{"encoder_arch": "efficientnet", "horizontal_flip": true, "encoder_stem": "deep", "decoder_widths": [48, 96, 192], "decoder_block": "plain", "beta1": 0.95, "shampoo_beta": 0.99, "adamw_lr_other_params": 0.00081}
Rows from block 2 of the encoder of a small image VQ-VAE, named by matrix and row number. Rows with one number belong to one channel. Each number is 500 + 40 x the weight over its row's rms, rounded and kept within 0 to 999. All counts start at 0. Numbers have three digits each.
Before each channel's rows are labels from the 100 images, of 14848, where the channel reaches its highest value: "colour at peak" is the nearest of a few named colours to the mean colour under the peak. Only what is clearly more common there than usual is listed. The data: photos of plants, animals and fungi (iNaturalist). In brackets: how many of the 100.
# convs0: expand pointwise conv (encoder.blocks.2.convs.0.weight, 160x40x1x1), inputs 0-39
# convs1: depthwise 5x5 conv, stride 2 (encoder.blocks.2.convs.1.weight, 160x1x5x5, trained with AdamW), a 5x5 kernel
# convs2: project pointwise conv (encoder.blocks.2.convs.2.weight, 56x160x1x1, transposed), outputs 0-55

colour at peak: brown (56)
convs0.136:491486538522514500525484495460495443571453470537519456484419518504502402491504575524542509530515407508447511557536539515
convs1.136:502513501498491518461482470530492567640574484502510472521524504493487440508
convs2.136:571565499542576495481424514518512547540445489535546561511563537488460459531541496519540516503543551479518500435524451513519546429505495401504481504493484473489568454504

colour at peak: white (92)
convs0.115:434502526488449516525512534477545530538420515468522459496458521582504491526488560517518442568432454459486470544552491554
convs1.115:497472487509510522535488466463507482486484574508443398451526528538417465535
convs2.115:497546453449492440477603527544605458488500490539486499532497481469513494433524422531520582449570496490460506546521537506476514520480526496550519561501526456485442507522

colour at peak: white (100)
convs0.10:490439585478510474400533476492521506497479518479477569500482507599483471524453516504558501469535475540517577457537465490
convs1.10:512506462547486549511518462453442452565560558473481484499576527503485540555
convs2.10:495533455639493518504501483509448469538542551451490477527459454530455554454445590533529519480473468571445496506513501458473485538488457496570524534527515511500515541544

colour at peak: black (98)
convs0.38:576560473482508513530514471547463492482436474540538491538467496585473488446486529474478416454515520499408503524506569515
convs1.38:519470489490504509469505483512464510566596438514512606560472503468470505510
convs2.38:503424486473496481567465531460482540558483479529471570528494509502533491485482519493422386557544471447505497459455459521519507496467497514563483474443531514452575485575

colour at peak: grey (73)
convs0.101:540515488524456439460504492512506551503460508478531585487545465488466496504555464458490519499581480544482564382517481458
convs1.101:513481506530491473512546523506521537538490480469429420434476470526462431577
convs2.101:472481556538526487554466592433467487493502415483451442514503508521567583498499563554433474527513477456432530471534526455492475487502440521508504485526560505535451515504

colour at peak: grey (79)
convs0.23:505450516573428451453552527518502527501512502463486522509543456446494483565474470481553593528518529557504557426489491471
convs1.23:448523467479518554501543507527498518470492479486498394381532481506477498500
convs2.23:500505459497517454487482508492419448460469459543432471576539490507477509512453571495461482521484480482486411493540545441506490546553508530482429508478594504435487441465

colour at peak: white (81)
convs0.135:478631437498502522532532514474547525507409526485509494441545505499548524488513458510532557525515484457530563512523440499
convs1.135:504458493493485443554520520444495512563608491470504582539527485510484484467
convs2.135:530545459455552556534499493407555382497487462536480519480451479519540453512511513492520494543555543556484517583487469465498476520428477488493479442484517511502541573517

colour at peak: pink (53)
convs0.145:449440484504528515536520512512523460492491516470574483454528571546509440466483476475592444465554461574508502571493495470
convs1.145:472529525488576540480552459474497483425442469499537450411456512524495493502
convs2.145:468534494493445441570553525513492551586513516456490567483492599479543511432488476455527505451518500550545510537523539486467508453554532561457497485547536498523540566521

colour at peak: white (100)
convs0.13:521550551423524440486440497453588463551508453534552466472476511550462459496453490477507504515454460514546560536512536528
convs1.13:485501479503505498520552506484493538420457503514540529636550488508461490471
convs2.13:510431509494518506523515481456471517440501454515509462484483544429438573524468551445454539499520464491423561565435524493473528516453510562512463482591541540499512545533

colour at peak: white (100)
convs0.1:478587543490507488514475589480518459602468461553487511492502549563490456535458515478542557528456506497491541497539555521
convs1.1:481518487482489510473484549503526515647566477486534488507535502477457540469
convs2.1:503501522467501523527522472520529481491515514450509539557559559503554498516483491508524437573574527486477535485545515467438573481475496388456512493546564490556573504568

colour at peak: black (91)
convs0.158:533599486496525472505571466509501510434399474481512522509548486552471526414534456488489449436456502500474509482533517506
convs1.158:489516530487475451494489484497473527654541490504486539568519491494497493465
convs2.158:475413515466530541561542512453538518515531461474513482542467492573552485550482594485493433562500431437508511560462419471553513495501462527518487448460483491504515512511

colour at peak: brown (52)
convs0.126:472391480444456503457569491466522477483536509417580448481480498495500495496490532441471463505561479542534532543471483478
convs1.126:515528572492609564517515487510499509436499432480489535483458497485495438495
convs2.126:472494493512527518505554504476484599489499478503562563507480534521469512502584574485517558546432510469491543520469462599460487549525545480423526452515491495480568529539

colour at peak: brown (58)
convs0.24:527483495473440462472568492473504563523544501491512518471534397473459463537451459469501546534542491468502557438460429462
convs1.24:558483525526464514490493497482516549412497514558561444397504497481489468490
convs2.24:506456495364532543485447485514486485542481448453529507497432510463457524498510499467438502500506502466515375489492471452438551516423501476527475455497451495496511484530

colour at peak: brown (56)
convs0.112:470564486511533491523482485417522499533497524487481589492576472443519514504529472505465611488525437547507465521459447517
convs1.112:516461513526522537504446484478512504453450538482421379515478511456465489484
convs2.112:402542519495526453502513516407395545454493487477561480523467462509504476443470493480506494490472456489495495436585487482472475470492494514593524567511557501523533466515

colour at peak: white (100)
convs0.14:474441550465464537449535531490541520553501499500613417517507477516543481488439455533487528531527491583488528521540481480
convs1.14:501471583528502500568612509496467539528493519483534490493502490500520544419
convs2.14:468528506511564472495547533508493489500609485535441535470468478503444565540520454465466499545489474486469521463590478562505495546534536514447416509509517461529531590511

colour at peak: grey (73)
convs0.155:514576505503518497485470545485510558557524464468508466494455490471463524482469628508519564490465521478474445500594495463
convs1.155:522503509516510445420401437521534507485484537490471451512522530465427524477
convs2.155:558554513555514498504482490526446517526498497522505498478503400571486468499577501527540532518425515512524445504537482585533466559563586469487427482494494532515457464536

colour at peak: white (72)
convs0.50:485524431519451435503468529570546439448500567465454498508460440518531532511398508479486519508515464490546550493481452504
convs1.50:509509487481494493508473495487488505463588505473481462653462491503489535507
convs2.50:504532505496512517557579480573535444518502434490519552455470512573540496444613492523586518538522460504434511533489478466511575453481502511493517504505555504456537523511