Weights of a small image VQ-VAE.
Training: soap at rate 0.0019, 7700 steps, batches of 384.
Rows from block 0 of the decoder of a small image VQ-VAE, named by matrix and row number. Each number is 200 + 30 x the weight over its row's rms, rounded and kept within 0 to 999. All counts start at 0.
After each channel's rows are labels from the 100 images, of 14848, where the channel reaches its highest value: "top examples" is what is common among them. Only what is clearly more common there than usual is listed. The data: photos of plants, animals and fungi (iNaturalist).
# conv: 3x3 conv (decoder.mid.0.conv.weight, 192x192x3x3, each kernel summed), inputs 64-127

conv.28,208,221,204,204,224,205,208,250,185,217,173,160,153,231,230,174,239,214,192,199,216,213,231,174,189,227,203,177,239,217,212,115,207,176,192,217,184,239,202,212,210,200,197,239,180,210,115,210,230,171,157,196,193,210,239,182,223,191,205,238,153,197,227,228
top examples: phylum Arthropoda; class Insecta

conv.14,201,264,170,201,197,199,199,179,234,158,177,243,216,171,206,210,169,170,225,173,209,188,210,199,213,222,171,190,193,143,223,259,159,210,178,177,258,151,271,194,191,231,218,200,211,218,198,210,214,192,199,205,171,230,204,188,181,180,176,167,200,177,182,224
top examples: phylum Arthropoda; class Insecta

conv.136,175,173,210,196,208,212,192,254,172,182,204,174,172,230,202,164,195,214,181,189,189,208,161,202,209,199,203,232,236,222,230,188,222,215,162,224,154,201,178,173,190,174,220,226,179,191,168,188,236,222,189,176,194,242,231,191,252,207,229,223,161,201,216,208
top examples: phylum Arthropoda; class Insecta

conv.132,213,256,197,176,201,197,182,201,247,197,182,201,208,184,186,157,164,207,218,180,217,206,230,202,198,259,183,200,236,154,209,264,136,167,194,201,260,143,197,252,179,222,213,205,201,149,199,237,200,258,189,234,204,216,218,233,169,196,165,168,195,201,178,260
top examples: phylum Arthropoda; class Insecta

conv.87,204,159,210,205,249,196,242,208,220,191,197,255,219,186,155,225,228,210,176,207,182,194,228,209,205,124,199,207,179,180,131,165,165,206,230,170,187,142,158,169,234,207,219,193,197,197,216,176,153,132,220,208,241,175,172,181,187,219,192,255,227,183,177,178
top examples: order Passeriformes

conv.178,196,249,204,168,208,232,177,173,234,168,182,200,201,205,162,193,226,230,216,184,196,205,241,175,224,202,186,214,191,147,210,187,180,170,188,180,258,197,213,186,183,196,227,219,190,191,279,244,187,72,165,211,196,182,191,179,167,205,208,232,214,220,211,184
top examples: phylum Arthropoda; class Insecta

conv.166,185,176,164,171,192,167,216,191,173,231,244,189,202,211,245,208,234,226,185,185,183,213,231,216,141,208,193,162,168,236,219,221,213,223,215,216,248,225,218,122,205,191,132,219,173,207,177,259,192,278,217,215,193,185,221,218,201,234,235,261,191,202,205,192
top examples: order Passeriformes

conv.95,235,188,251,212,137,212,215,182,190,235,229,194,224,212,228,260,220,190,221,243,173,219,227,202,215,100,210,165,197,243,154,180,274,205,215,187,204,240,205,151,216,196,164,185,201,194,264,200,194,175,205,193,227,191,194,195,204,235,171,180,213,166,205,177
top examples: phylum Arthropoda; class Insecta

conv.157,189,160,233,246,232,162,195,238,219,198,184,223,177,203,223,233,184,157,180,191,203,165,157,187,147,134,151,183,212,176,203,162,219,164,226,238,207,166,221,208,206,221,215,199,162,179,204,183,183,197,205,210,200,272,224,161,233,245,201,164,197,197,214,243
top examples: class Aves; order Passeriformes

conv.102,161,190,213,236,194,200,213,218,182,226,187,226,174,197,202,220,247,211,207,208,182,197,203,145,215,187,209,208,178,208,174,117,186,189,215,170,142,249,215,268,239,163,196,263,203,207,244,181,228,195,215,165,258,185,191,174,184,212,236,188,205,218,203,196
top examples: phylum Arthropoda; class Insecta; order Lepidoptera

conv.37,180,263,220,168,215,218,202,223,160,233,178,204,199,193,199,193,219,265,227,240,210,213,217,153,234,162,231,213,215,260,168,166,252,157,166,176,161,208,209,193,198,176,214,236,187,166,193,195,235,127,189,166,184,173,213,213,184,210,208,197,185,209,191,222
top examples: phylum Arthropoda; class Insecta

conv.123,242,279,226,194,181,192,189,206,178,239,191,226,205,142,217,204,195,188,218,241,184,255,180,186,200,278,240,257,250,226,174,220,174,188,191,190,204,181,191,211,185,227,169,214,170,187,196,205,273,222,217,225,143,244,234,247,194,206,159,165,189,185,163,242
top examples: phylum Arthropoda; class Insecta

conv.76,202,251,210,262,190,194,228,190,204,229,174,181,229,167,190,238,239,219,224,191,232,218,240,198,253,186,264,218,238,195,187,192,192,226,210,160,221,232,185,196,194,223,193,217,209,203,214,202,212,155,177,204,171,177,227,199,199,219,189,196,184,189,150,223
top examples: phylum Arthropoda; class Insecta

conv.33,164,211,199,83,206,192,221,193,212,193,181,286,189,183,205,223,166,170,190,223,220,205,230,174,204,147,186,184,164,169,175,217,175,192,201,181,195,195,236,164,199,208,214,218,203,203,187,179,144,223,248,164,208,174,205,154,156,150,160,213,205,180,188,176
top examples: class Aves; order Passeriformes

conv.83,190,260,195,42,181,222,200,163,181,190,217,222,220,180,207,165,224,195,223,219,181,230,219,179,195,225,199,188,161,227,198,228,185,206,201,149,205,171,243,175,175,179,218,205,233,224,236,212,182,211,228,168,209,142,193,207,159,169,182,228,230,181,217,171
top examples: phylum Arthropoda

conv.140,204,166,166,281,205,189,215,224,187,193,192,181,176,230,218,203,181,201,186,164,215,185,184,218,196,154,187,173,184,205,222,192,221,199,171,232,200,223,228,184,205,228,159,197,180,228,107,202,214,198,160,213,165,254,246,168,246,215,228,199,192,202,187,196
top examples: class Insecta; phylum Arthropoda

conv.142,258,186,194,325,185,170,197,159,181,227,209,138,235,175,228,221,211,157,229,200,197,211,249,227,175,315,189,172,210,229,222,236,187,242,203,199,237,208,150,271,182,226,136,182,210,221,202,207,244,282,180,250,166,230,217,225,234,227,159,179,232,204,185,247
top examples: phylum Arthropoda; class Insecta

conv.179,203,222,188,246,188,242,180,185,191,162,221,191,159,222,215,180,147,216,181,254,162,201,206,205,170,220,214,169,164,237,168,210,220,198,173,208,173,221,194,224,179,195,186,188,203,212,171,217,216,146,175,220,171,198,174,215,194,171,189,176,208,211,233,167
top examples: class Aves

conv.181,188,182,159,145,176,197,210,204,208,195,247,210,166,237,214,177,153,195,186,206,257,179,231,212,164,218,189,146,145,237,236,223,154,177,239,213,209,228,231,165,220,183,195,250,196,162,83,224,156,235,222,172,246,165,212,232,178,155,223,207,231,234,204,187
top examples: class Aves

conv.23,210,165,237,182,199,213,240,214,211,222,204,213,174,196,198,218,161,160,193,231,201,206,150,213,244,156,236,244,193,219,141,182,231,232,212,187,115,198,185,241,217,202,218,202,215,203,140,147,201,310,211,183,217,206,177,212,208,189,214,172,168,188,205,182
top examples: phylum Arthropoda; class Insecta

conv.149,192,204,200,134,231,185,189,232,166,217,180,165,189,189,220,157,193,257,178,206,216,195,206,177,194,235,197,194,213,256,221,221,145,176,180,211,202,192,164,191,187,180,209,191,204,175,208,200,223,136,200,172,248,186,203,189,212,153,158,186,224,194,184,228
top examples: phylum Arthropoda; class Insecta