config = dict(
    model='image VQ-VAE',
    crop_scale_min=0.7,
    horizontal_flip=True,
    decoder_activation='silu',
    optimizer='soap',
    shampoo_beta=0.99,
    eps=1e-08,
    weight_decay=0.2,
)
Rows from block 0 of the decoder of a small image VQ-VAE, named by matrix and row number. Each number is 128 + 32 x the weight over its row's rms, rounded and kept within 0 to 255. All counts start at 0. Numbers have three digits each.
After each channel's rows are labels from the 100 images, of 14848, where the channel reaches its highest value: "responds to" is what is common among them. Only what is clearly more common there than usual is listed. The data: photos of plants, animals and fungi (iNaturalist). In brackets: how many of the 100, against the usual share in percent.
# conv: 3x3 conv (decoder.mid.0.conv.weight, 192x192x3x3, each kernel summed), inputs 0-63

conv.83:108102103087130177155132108138178169113112158151132125089125142138138126095109166094091116144074138127128132103145139115119146130136173167123102100128113130142139145201176093137134178094135104
responds to: phylum Arthropoda (62 vs 30.8)

conv.144:109059090107099138095154140137155150146136188136160107143138166153189132087128147166151127156105122166119138149145145078123116146143197157140157153134096115141094098159119154187113169159097131
responds to: phylum Arthropoda (61 vs 30.8); class Insecta (59 vs 29.2)

conv.181:099121080144185154128123136111081127184127134137146158149167082079112154186133097130121101139109175115118169146109107111109147108072136091105121150150153138105089132150189131093122096142098157
responds to: class Aves (91 vs 55.1)

conv.76:163139168136068126161100126122082093102120132197102104100072171152122189106101125069204149045165052153106067124115129176111106162170084134122092107136090119180186124154104177131139142126164102
responds to: phylum Arthropoda (78 vs 30.8); class Insecta (77 vs 29.2)

conv.157:152156176143136081107131137146150083121141079081117140150139107066108111129162102167111158138139129105128160135143121104144109108121087082112159117130171155114094131101102104117131091128121132
responds to: class Aves (86 vs 55.1); order Passeriformes (52 vs 25)

conv.103:159133133123117134120180112171106132107121133147131109150124120111141138146124149116176151102163129133118162108077100118107125124100112106089131136111112123114152150127114095120117125102097131
responds to: class Insecta (67 vs 29.2); phylum Arthropoda (67 vs 30.8); order Lepidoptera (35 vs 13.7)

conv.33:118119144132128157151129167100146091182162141097153136120144107097103153142124138109132132095097154101117158123125137120086130119076147114110102136138194103091127131175171144092100118120137107
responds to: class Aves (83 vs 55.1); order Passeriformes (58 vs 25)

conv.18:144107156089131102054130185119099117195155086112146142192163080082145143121169089171046120117127171111124195143117138090130093122106161084122174149141172157109095125143142118134111127148107153
responds to: class Aves (84 vs 55.1)

conv.37:154147145045148140113153095161072104127146118151095141107119139118120210080133122050153138111110067130101130092110088147098096117122112109069110107080113188150174157172083148143134124119138129
responds to: phylum Arthropoda (69 vs 30.8); class Insecta (68 vs 29.2)

conv.14:120112209112143099136101178091088120120160163167150107198143121118147123148084124135137149096178162144107111168181143145090124161146140069130149120075171054126125123128192048012084102155144159
responds to: phylum Arthropoda (74 vs 30.8); class Insecta (69 vs 29.2)

conv.166:139123061206177115158139111128179208123100177136185126122136109124136138158089140150028135154063148176165128138076143102146122111136153113140099126180123150132084118099127072158126111143125121
responds to: order Passeriformes (50 vs 25)

conv.189:118141045130192176141115081100167181111069106107148184138133158168169120161137109175115136148047203153172137144102149144145138106076127128157101152070155143137143108116158106136119162129130098
responds to: class Aves (84 vs 55.1)

conv.163:142141138193116124135109139098063042108140147185121077107104160116150132154133132135183122100255116119114140190092096132140149144161087108126156130144062117131138130124121138123135113138152187
responds to: class Aves (93 vs 55.1); phylum Chordata (93 vs 60.9); order Accipitriformes (30 vs 3.9); family: Accipitridae (26 vs 3.3)

conv.190:137129120095060133086153173120098095191163148122134135101121124135155152130148152124098147074042127159101142148148128147095100107115128119091124161119072141100171150175110134174121145078120103
responds to: order Lepidoptera (35 vs 13.7)

conv.42:105136133094168172130150111158187156101103155073083127182108127160080088145108143127134106181134162114171125095152116152141160098083142159127083126087196102134111118106157081086123118112102111
responds to: class Aves (86 vs 55.1)

conv.165:167146135100188088089115177114084088184128068112132151196146084131134161086163082159170127138173170114114172137076148096151134145150134076134142100112191144138125112108088083133131092158130143
responds to: phylum Tracheophyta (27 vs 7.3); kingdom Plantae (27 vs 7.3)

conv.129:140161149104134126131165147133105116166142156124152092199149096089119144162112139121124175070119118141110152120111134129104085159071116086093108144100155134129135148111133117111106108121124105
responds to: phylum Arthropoda (79 vs 30.8); class Insecta (77 vs 29.2)

conv.21:117130168106095120096146142134159107155165148104123117128128117109103069097155108196119131116145148113148176142124111076115123107093141116094169133158172134085096121126186155093091131112098171
responds to: class Aves (89 vs 55.1)

conv.87:100106125174000128131111070120122076130134124139124136076145149135103133139140115144070132062187092113086143159133123101128121122070106131117152145199121121101124122121126222128155131097151185
responds to: order Passeriformes (53 vs 25)

conv.136:128114132120149133110135139172159165127143163105121165174107126081184142118135145144185146187124130141162124123117092115140112113140121139095137172121140132147073156086109097146128124158106134
responds to: phylum Arthropoda (77 vs 30.8); class Insecta (73 vs 29.2)

conv.179:112122093046174149053134159122088128205132141099121153171136096133136127087157077139163078152106174119124156149203137142141140129116194115121160160049153127116144138133106162123151145162104102
responds to: class Aves (87 vs 55.1)

conv.160:190159118131162154128163137136133128129155189127135109142099098131175160141126131136176165077118121164134135129110119154097107111103129122091101170102093137127120147122104078165066135091111092
responds to: phylum Arthropoda (63 vs 30.8); class Insecta (62 vs 29.2)

conv.74:117128130131167132170123100130110168092097107174121133100116160073155140122078196074117135173169072174130088120120114155151151110174102167138087121120132119181120162097118055097151116145123133
responds to: class Insecta (73 vs 29.2); phylum Arthropoda (73 vs 30.8)

conv.51:153152066189170129130121125105160151131124143136146170091086131145144123155128154160077151137043138168167080140104148108130095103144097135139108125171115132127091138101114030147115112127119123
responds to: phylum Arthropoda (60 vs 30.8); class Insecta (59 vs 29.2)

conv.95:141158095131077094140142109140110099127108120104139150072112119156121179150114147112106146128191104136118113141044130116158166105127138130152143165182075164130165118084069233200142123134138103
responds to: phylum Arthropoda (76 vs 30.8); class Insecta (69 vs 29.2)

conv.140:125113178175141100116110211117068117181152159137128142194122131102169135119109117124148148116143137145123099155192126146129102143167131080117134142108153113132090155102106093095126083171125118
responds to: class Insecta (63 vs 29.2); phylum Arthropoda (63 vs 30.8)

conv.112:132168165175111118184122064134138146081107097117077135095093151147078138171090121097109143087152120140161072117156116191155143094129074116139084098100145126157126132095104157120129104139127084
responds to: phylum Arthropoda (66 vs 30.8); class Insecta (65 vs 29.2)

conv.23:105099111118063159134115141162156135121097139103120166157165183122111117143126141111173132189152114083113133087101137114113131124103120176125129185157143126140143123160113244161157133124138102
responds to: phylum Arthropoda (74 vs 30.8); class Insecta (72 vs 29.2)

conv.102:121165092108125131146145110154133165088135088084087157070102101178030134113130113102080104131096084081164110086103100142140121058109128184135114100149163143115131117150119189137139141082157142
responds to: phylum Arthropoda (62 vs 30.8); class Insecta (61 vs 29.2); order Lepidoptera (31 vs 13.7)