{
  "encoder_arch": "efficientnet",
  "train_examples": 155796,
  "horizontal_flip": true,
  "encoder_kernel_size": 5,
  "encoder_widths": [40, 56, 88, 128],
  "decoder_activation": "silu",
  "decoder_upsampling": "transposed_conv",
  "init": "orthogonal",
  "residual_init": "scaled_by_depth",
  "beta2": 0.99,
  "lr": 0.0019,
  "max_precond_dim": 512,
  "adamw_lr_other_params": 0.00081,
  "batch_size": 384,
  "warmup_steps": 230
}
Rows from block 2 of the decoder of a small image VQ-VAE, named by matrix and row number. Each number is 128 + 32 x the weight over its row's rms, rounded and kept within 0 to 255. All counts start at 0. Numbers have three digits each.
After each channel's rows are labels from the 100 images, of 14848, where the channel reaches its highest value: "responds to" is what is common among them. Only what is clearly more common there than usual is listed. The data: photos of plants, animals and fungi (iNaturalist).
# conv: 3x3 conv (decoder.decb.0.0.conv.weight, 96x96x3x3, each kernel summed), inputs 0-95

conv.66:125166067141123098095118070177139204146098138144128156125162195042174135115121149146122143155094106136101093147107136171096163137090117085179138103098090105144104135164085135102110074134179152146170143179159115145150132126107148126133106083116147143078132125158090103070090078117051111133
responds to: phylum Arthropoda; class Insecta

conv.86:137093104185124151090123110181083094198144146156166105111105129173192121111064128098104076119105149105106173131133065142134139102122080122113167092093180104137169130081087168119151127149147121183090116185152114136136131163091152151116167105149148168120146149160062113184145146147132203128
responds to: phylum Arthropoda; class Insecta

conv.41:068141130124141143114107168203148185138127124134132116120171138125123136139035089157131103125105098115082088112130137193110212125188158107126088033146126114127060073081124133140134130136094138187124116104128155154134116134121133123110157129174104089144090143149154143145110144153041134132
responds to: phylum Chordata; class Aves; order Passeriformes

conv.1:129107134133167137197151057172116078107098099132111119120068156175169101145079077136097074017148141153095161098124111147152111167125089170166133119113145113159110074150131138139141097138147149159091106105118138083122103085124198125159090083120111130113160131139121101099111107120210128130
responds to: class Aves; order Passeriformes

conv.61:118135109167091090075105172152076184135098129199134092097152098144125154166145169114103151208115137095109130074082099119080089150090134160123122076092107143125179161092098110099090107140131137137114161192050140155115106166116166109094129141135109093092126096113089091090076120082135134143
responds to: class Insecta; phylum Arthropoda

conv.0:084089105129117161092101189141142103091159107095088119119145124174138134154138138086142146033143175129147123125130166147122183142143114176154164196225112103151120118174064114161152124156159154141179094082138130153106132066093148173126161154131082128108115130078121148137151077135091144133
responds to: phylum Arthropoda; class Insecta

conv.9:134152107158126132164167055072113097116059157124130161152133104109172162050148148119165085188069156141179096136153113095112154141100155139078092112138122085152097072135141169052092120135090122145071144089151170102107172124129101102155114139135172118097166131157123103116110141167140074144
responds to: phylum Arthropoda; class Insecta

conv.70:131124117130077124164149200121165155156131118124129210143140079163144145151177166180163208154064130101165156147180114153151095134175125123109121149130126114128118143133190171147147194110140126087164136106166127112101140081153152129138122158170066129157137137081170184145163094124089178105
responds to: order Lepidoptera

conv.14:086147100124075136176123137136125118080150109148161074113079128117112180016161136101141127094120118130104142114123200093122091111094122170145105077166109101145172131062106151146136121121095137113210159174143085125147198089112185156123122123191143147098132135110093136140162149153101125144
responds to: phylum Arthropoda; class Insecta

conv.46:157085131125188054096154161163085128121186168162092090105073122135131149206132140166156124108134140140074155128114111118109115112118111116152153207129149120153192255140110117128154111107137118122158116116117082123127059166169115152119116120109107098133080135102105140136106138131107150135
responds to: phylum Arthropoda; class Insecta

conv.35:177136110185166157066149209174095107127103150147060139108164084182149186165154181124117073087126124114192114147116067093085152137091059152123142164158157148142151101123122140131109091159105150119169125131112134103125175147154126179115175133119115122074143096111119114180134095106154117140
responds to: phylum Arthropoda; class Insecta

conv.94:177152117135084111095143057128149109126140105123163147125136158110125136122165162060137073120136186120128115119157129106169177115102156229155091149138115124114163120108092114137141093104149124105184148064168122106168140071064129185142114156116127109143173131097071151149164086133055121174
responds to: phylum Chordata; class Aves; order Passeriformes

conv.33:103085123116209124096148140110124102154179140122128091154255102170100122202116150141115115187136083136175132128137123082117141124067131134127128126115139133153167151150148146131120122111112120099155130176148098119152152174161108115112156114129173155105094146135111114174145014150106109080
responds to: class Insecta; phylum Arthropoda; order Lepidoptera

conv.5:129137144127206135120135114139122141198091130099163054131112159113152125189116125095126088168117019152076162148124117127113124090173139098134112071167162123143121135131106142080135104130150146188104111100135155136149085175122061085144107065076146123119134153171129146091115167139083089115
responds to: order Passeriformes

conv.38:156133111087103220020128079104132143160189143122141124146083126121137092122115165131110134086162135137105128162124148151139075096133129101197131149105155114133125117161130114095151127097152065128142101172155105131135119086102098091138121199109168161152112127124139125166149064111081220133
responds to: phylum Arthropoda; class Insecta

conv.40:122106117106068151215101168121165153124167116142136116134091088067142146132205161102146153166138079085039131161102094141168108156119111061124100176129129172114152115118105064185139150128106161089139144121098116095100099116118150152137096133071116151122067106113090135118160094092154148120
responds to: class Aves; order Passeriformes

conv.17:133114091114172126125143113105125111121092131093101128153083120123099139133168116165145128128085105179142127105177134117132100103120123167190129179120123097121076154174118136152119119120222160176056069101163138105163113127114132081154107142081087118105157155119177147031130062158182081109
responds to: phylum Arthropoda; class Insecta; order Lepidoptera

conv.57:133060123135125066151111144097138115181148087084137151129114118158140164207162103138133090199156058082152119129127072146142138186136091143110151136132118142099140184149171124175161114174102166093147159117136128136165164162083146087154164147116150164110164149157126116046110076132136128081
responds to: class Aves; phylum Chordata; order Accipitriformes; family: Accipitridae

conv.42:101122105156096038129119129111098079110159117192147151124150107056119167073124177080160151210084182126166117081096131092130130100114137160118125054161145111145182126105152107173163135126112142096099157077151147118152139145141087143146126143111194163110150142103130102102136071112090131153
responds to: phylum Arthropoda; class Insecta

conv.50:116101141148134127124122080213108151124148109112130130106066127112100140175073139239093157111123129093131134159160142085130159119211136192165187193160140144107118197132207116101162096143139133123132153112114120118145115145159098160141155143135161087140133121126132123166125117094063102126
responds to: class Aves

conv.78:130098141114128115189128079192142140111101118084112144119064157086095170108150120168117081206149111139136071110130136103117098136120116150156132184131145140114168228207143097149120098129145141110142098117106141098161132100154134114146087060106109087139117122113168153121150205142137062098
responds to: phylum Arthropoda; class Insecta

conv.92:137109149151217120122133183063108123081122128163077120130117132085062195193153128183145108148110102131180097128128112091113145116078109163064133145153120115163152171133138127149084144108141150120140098051120108092141091148140084127087130088113123092120082154102098122167148156155057103135
responds to: phylum Arthropoda; class Insecta

conv.77:130121124170110151078064164122145188165161095117158148133065102135153129155139126113170153170106060085109069158123115155118142115228130078088169093149124173088147149092103110128125115154119154133158154173110112144144098177154135086129182128074111117159168077144125155186132174112124156141
responds to: class Aves

conv.90:050113087157129085154106090110097145164051108131145117161137070109128174163139134186144114116094035140132086120101130119116141161167081101160132129145150136124114235166161118145108118142135175186101122079123125132141091142100146080144142079087128145086107158155138134113115098143134087089
responds to: phylum Arthropoda; class Insecta

conv.31:117111131153099163050120141120099128078120128135172140133129156093192156007159138117140046133119179120176089170149124121112137122083117165152134078075081144154157092112108119138157109128121130096171140130119117129153150084093138210110142116104157144120112149116076140134187142142129070139
responds to: class Aves

conv.26:136084122124202168111152094152112089088161155144127097132135166101100121177100123215131091128104067154123175125131186064115127091179086121098111180138166106168067101149132146138105094103167118158045119098142111091134147181170109168106142090146118107099116116125141138108172162136146131089
responds to: class Insecta; phylum Arthropoda

conv.79:119122082142116155129169255132129161141060126183146112138089134112106115176161179123128145060075119136146123086143085151095160097122096109114121163171139096122111119120036156091108117128123146122164085176130136152080174135061124152135121153124106126115113128113139169126140141154082156136
responds to: phylum Arthropoda; class Insecta

conv.62:150117160103054065081122171160102174160134121124138160096170171111139143170122159069123118146148188084108133155131065181140062110117158144104130080116112158111211162078111121082152129114151138127148121168107124123160063131117093112108136127071136106167181148116079141104125160103085117134
responds to: class Aves

conv.65:115133126142151194131149208155129129143127070148108103112126091144175184104091139100143109086125157161139098151107167151140101071100150102073124195159144102125222136139161154137156077145092138096207110191125184097126098087106159116147161094150091144120138152136094145139120081142098108119
responds to: class Aves

conv.58:095084136160122095131138246104151116167111132138140116158139105182112142168157098183097115157098127118146170152147066150163122145125119188069133087097150101166184161132136136152166174118094130101166107113139069140140169147094124068157127111119171147131166190136114141109104111176068126114
responds to: class Aves; order Accipitriformes

conv.73:070149142118118101125105158055148189077096128192125120107122170047070101106204108074131145131116140131113126076124137093105091152144133063111126074118110109103135151105084122152062160105097100085171115101134116072115144124104154129111082142155132089133106135072099132106146176152159116153
responds to: phylum Arthropoda; class Insecta; order Lepidoptera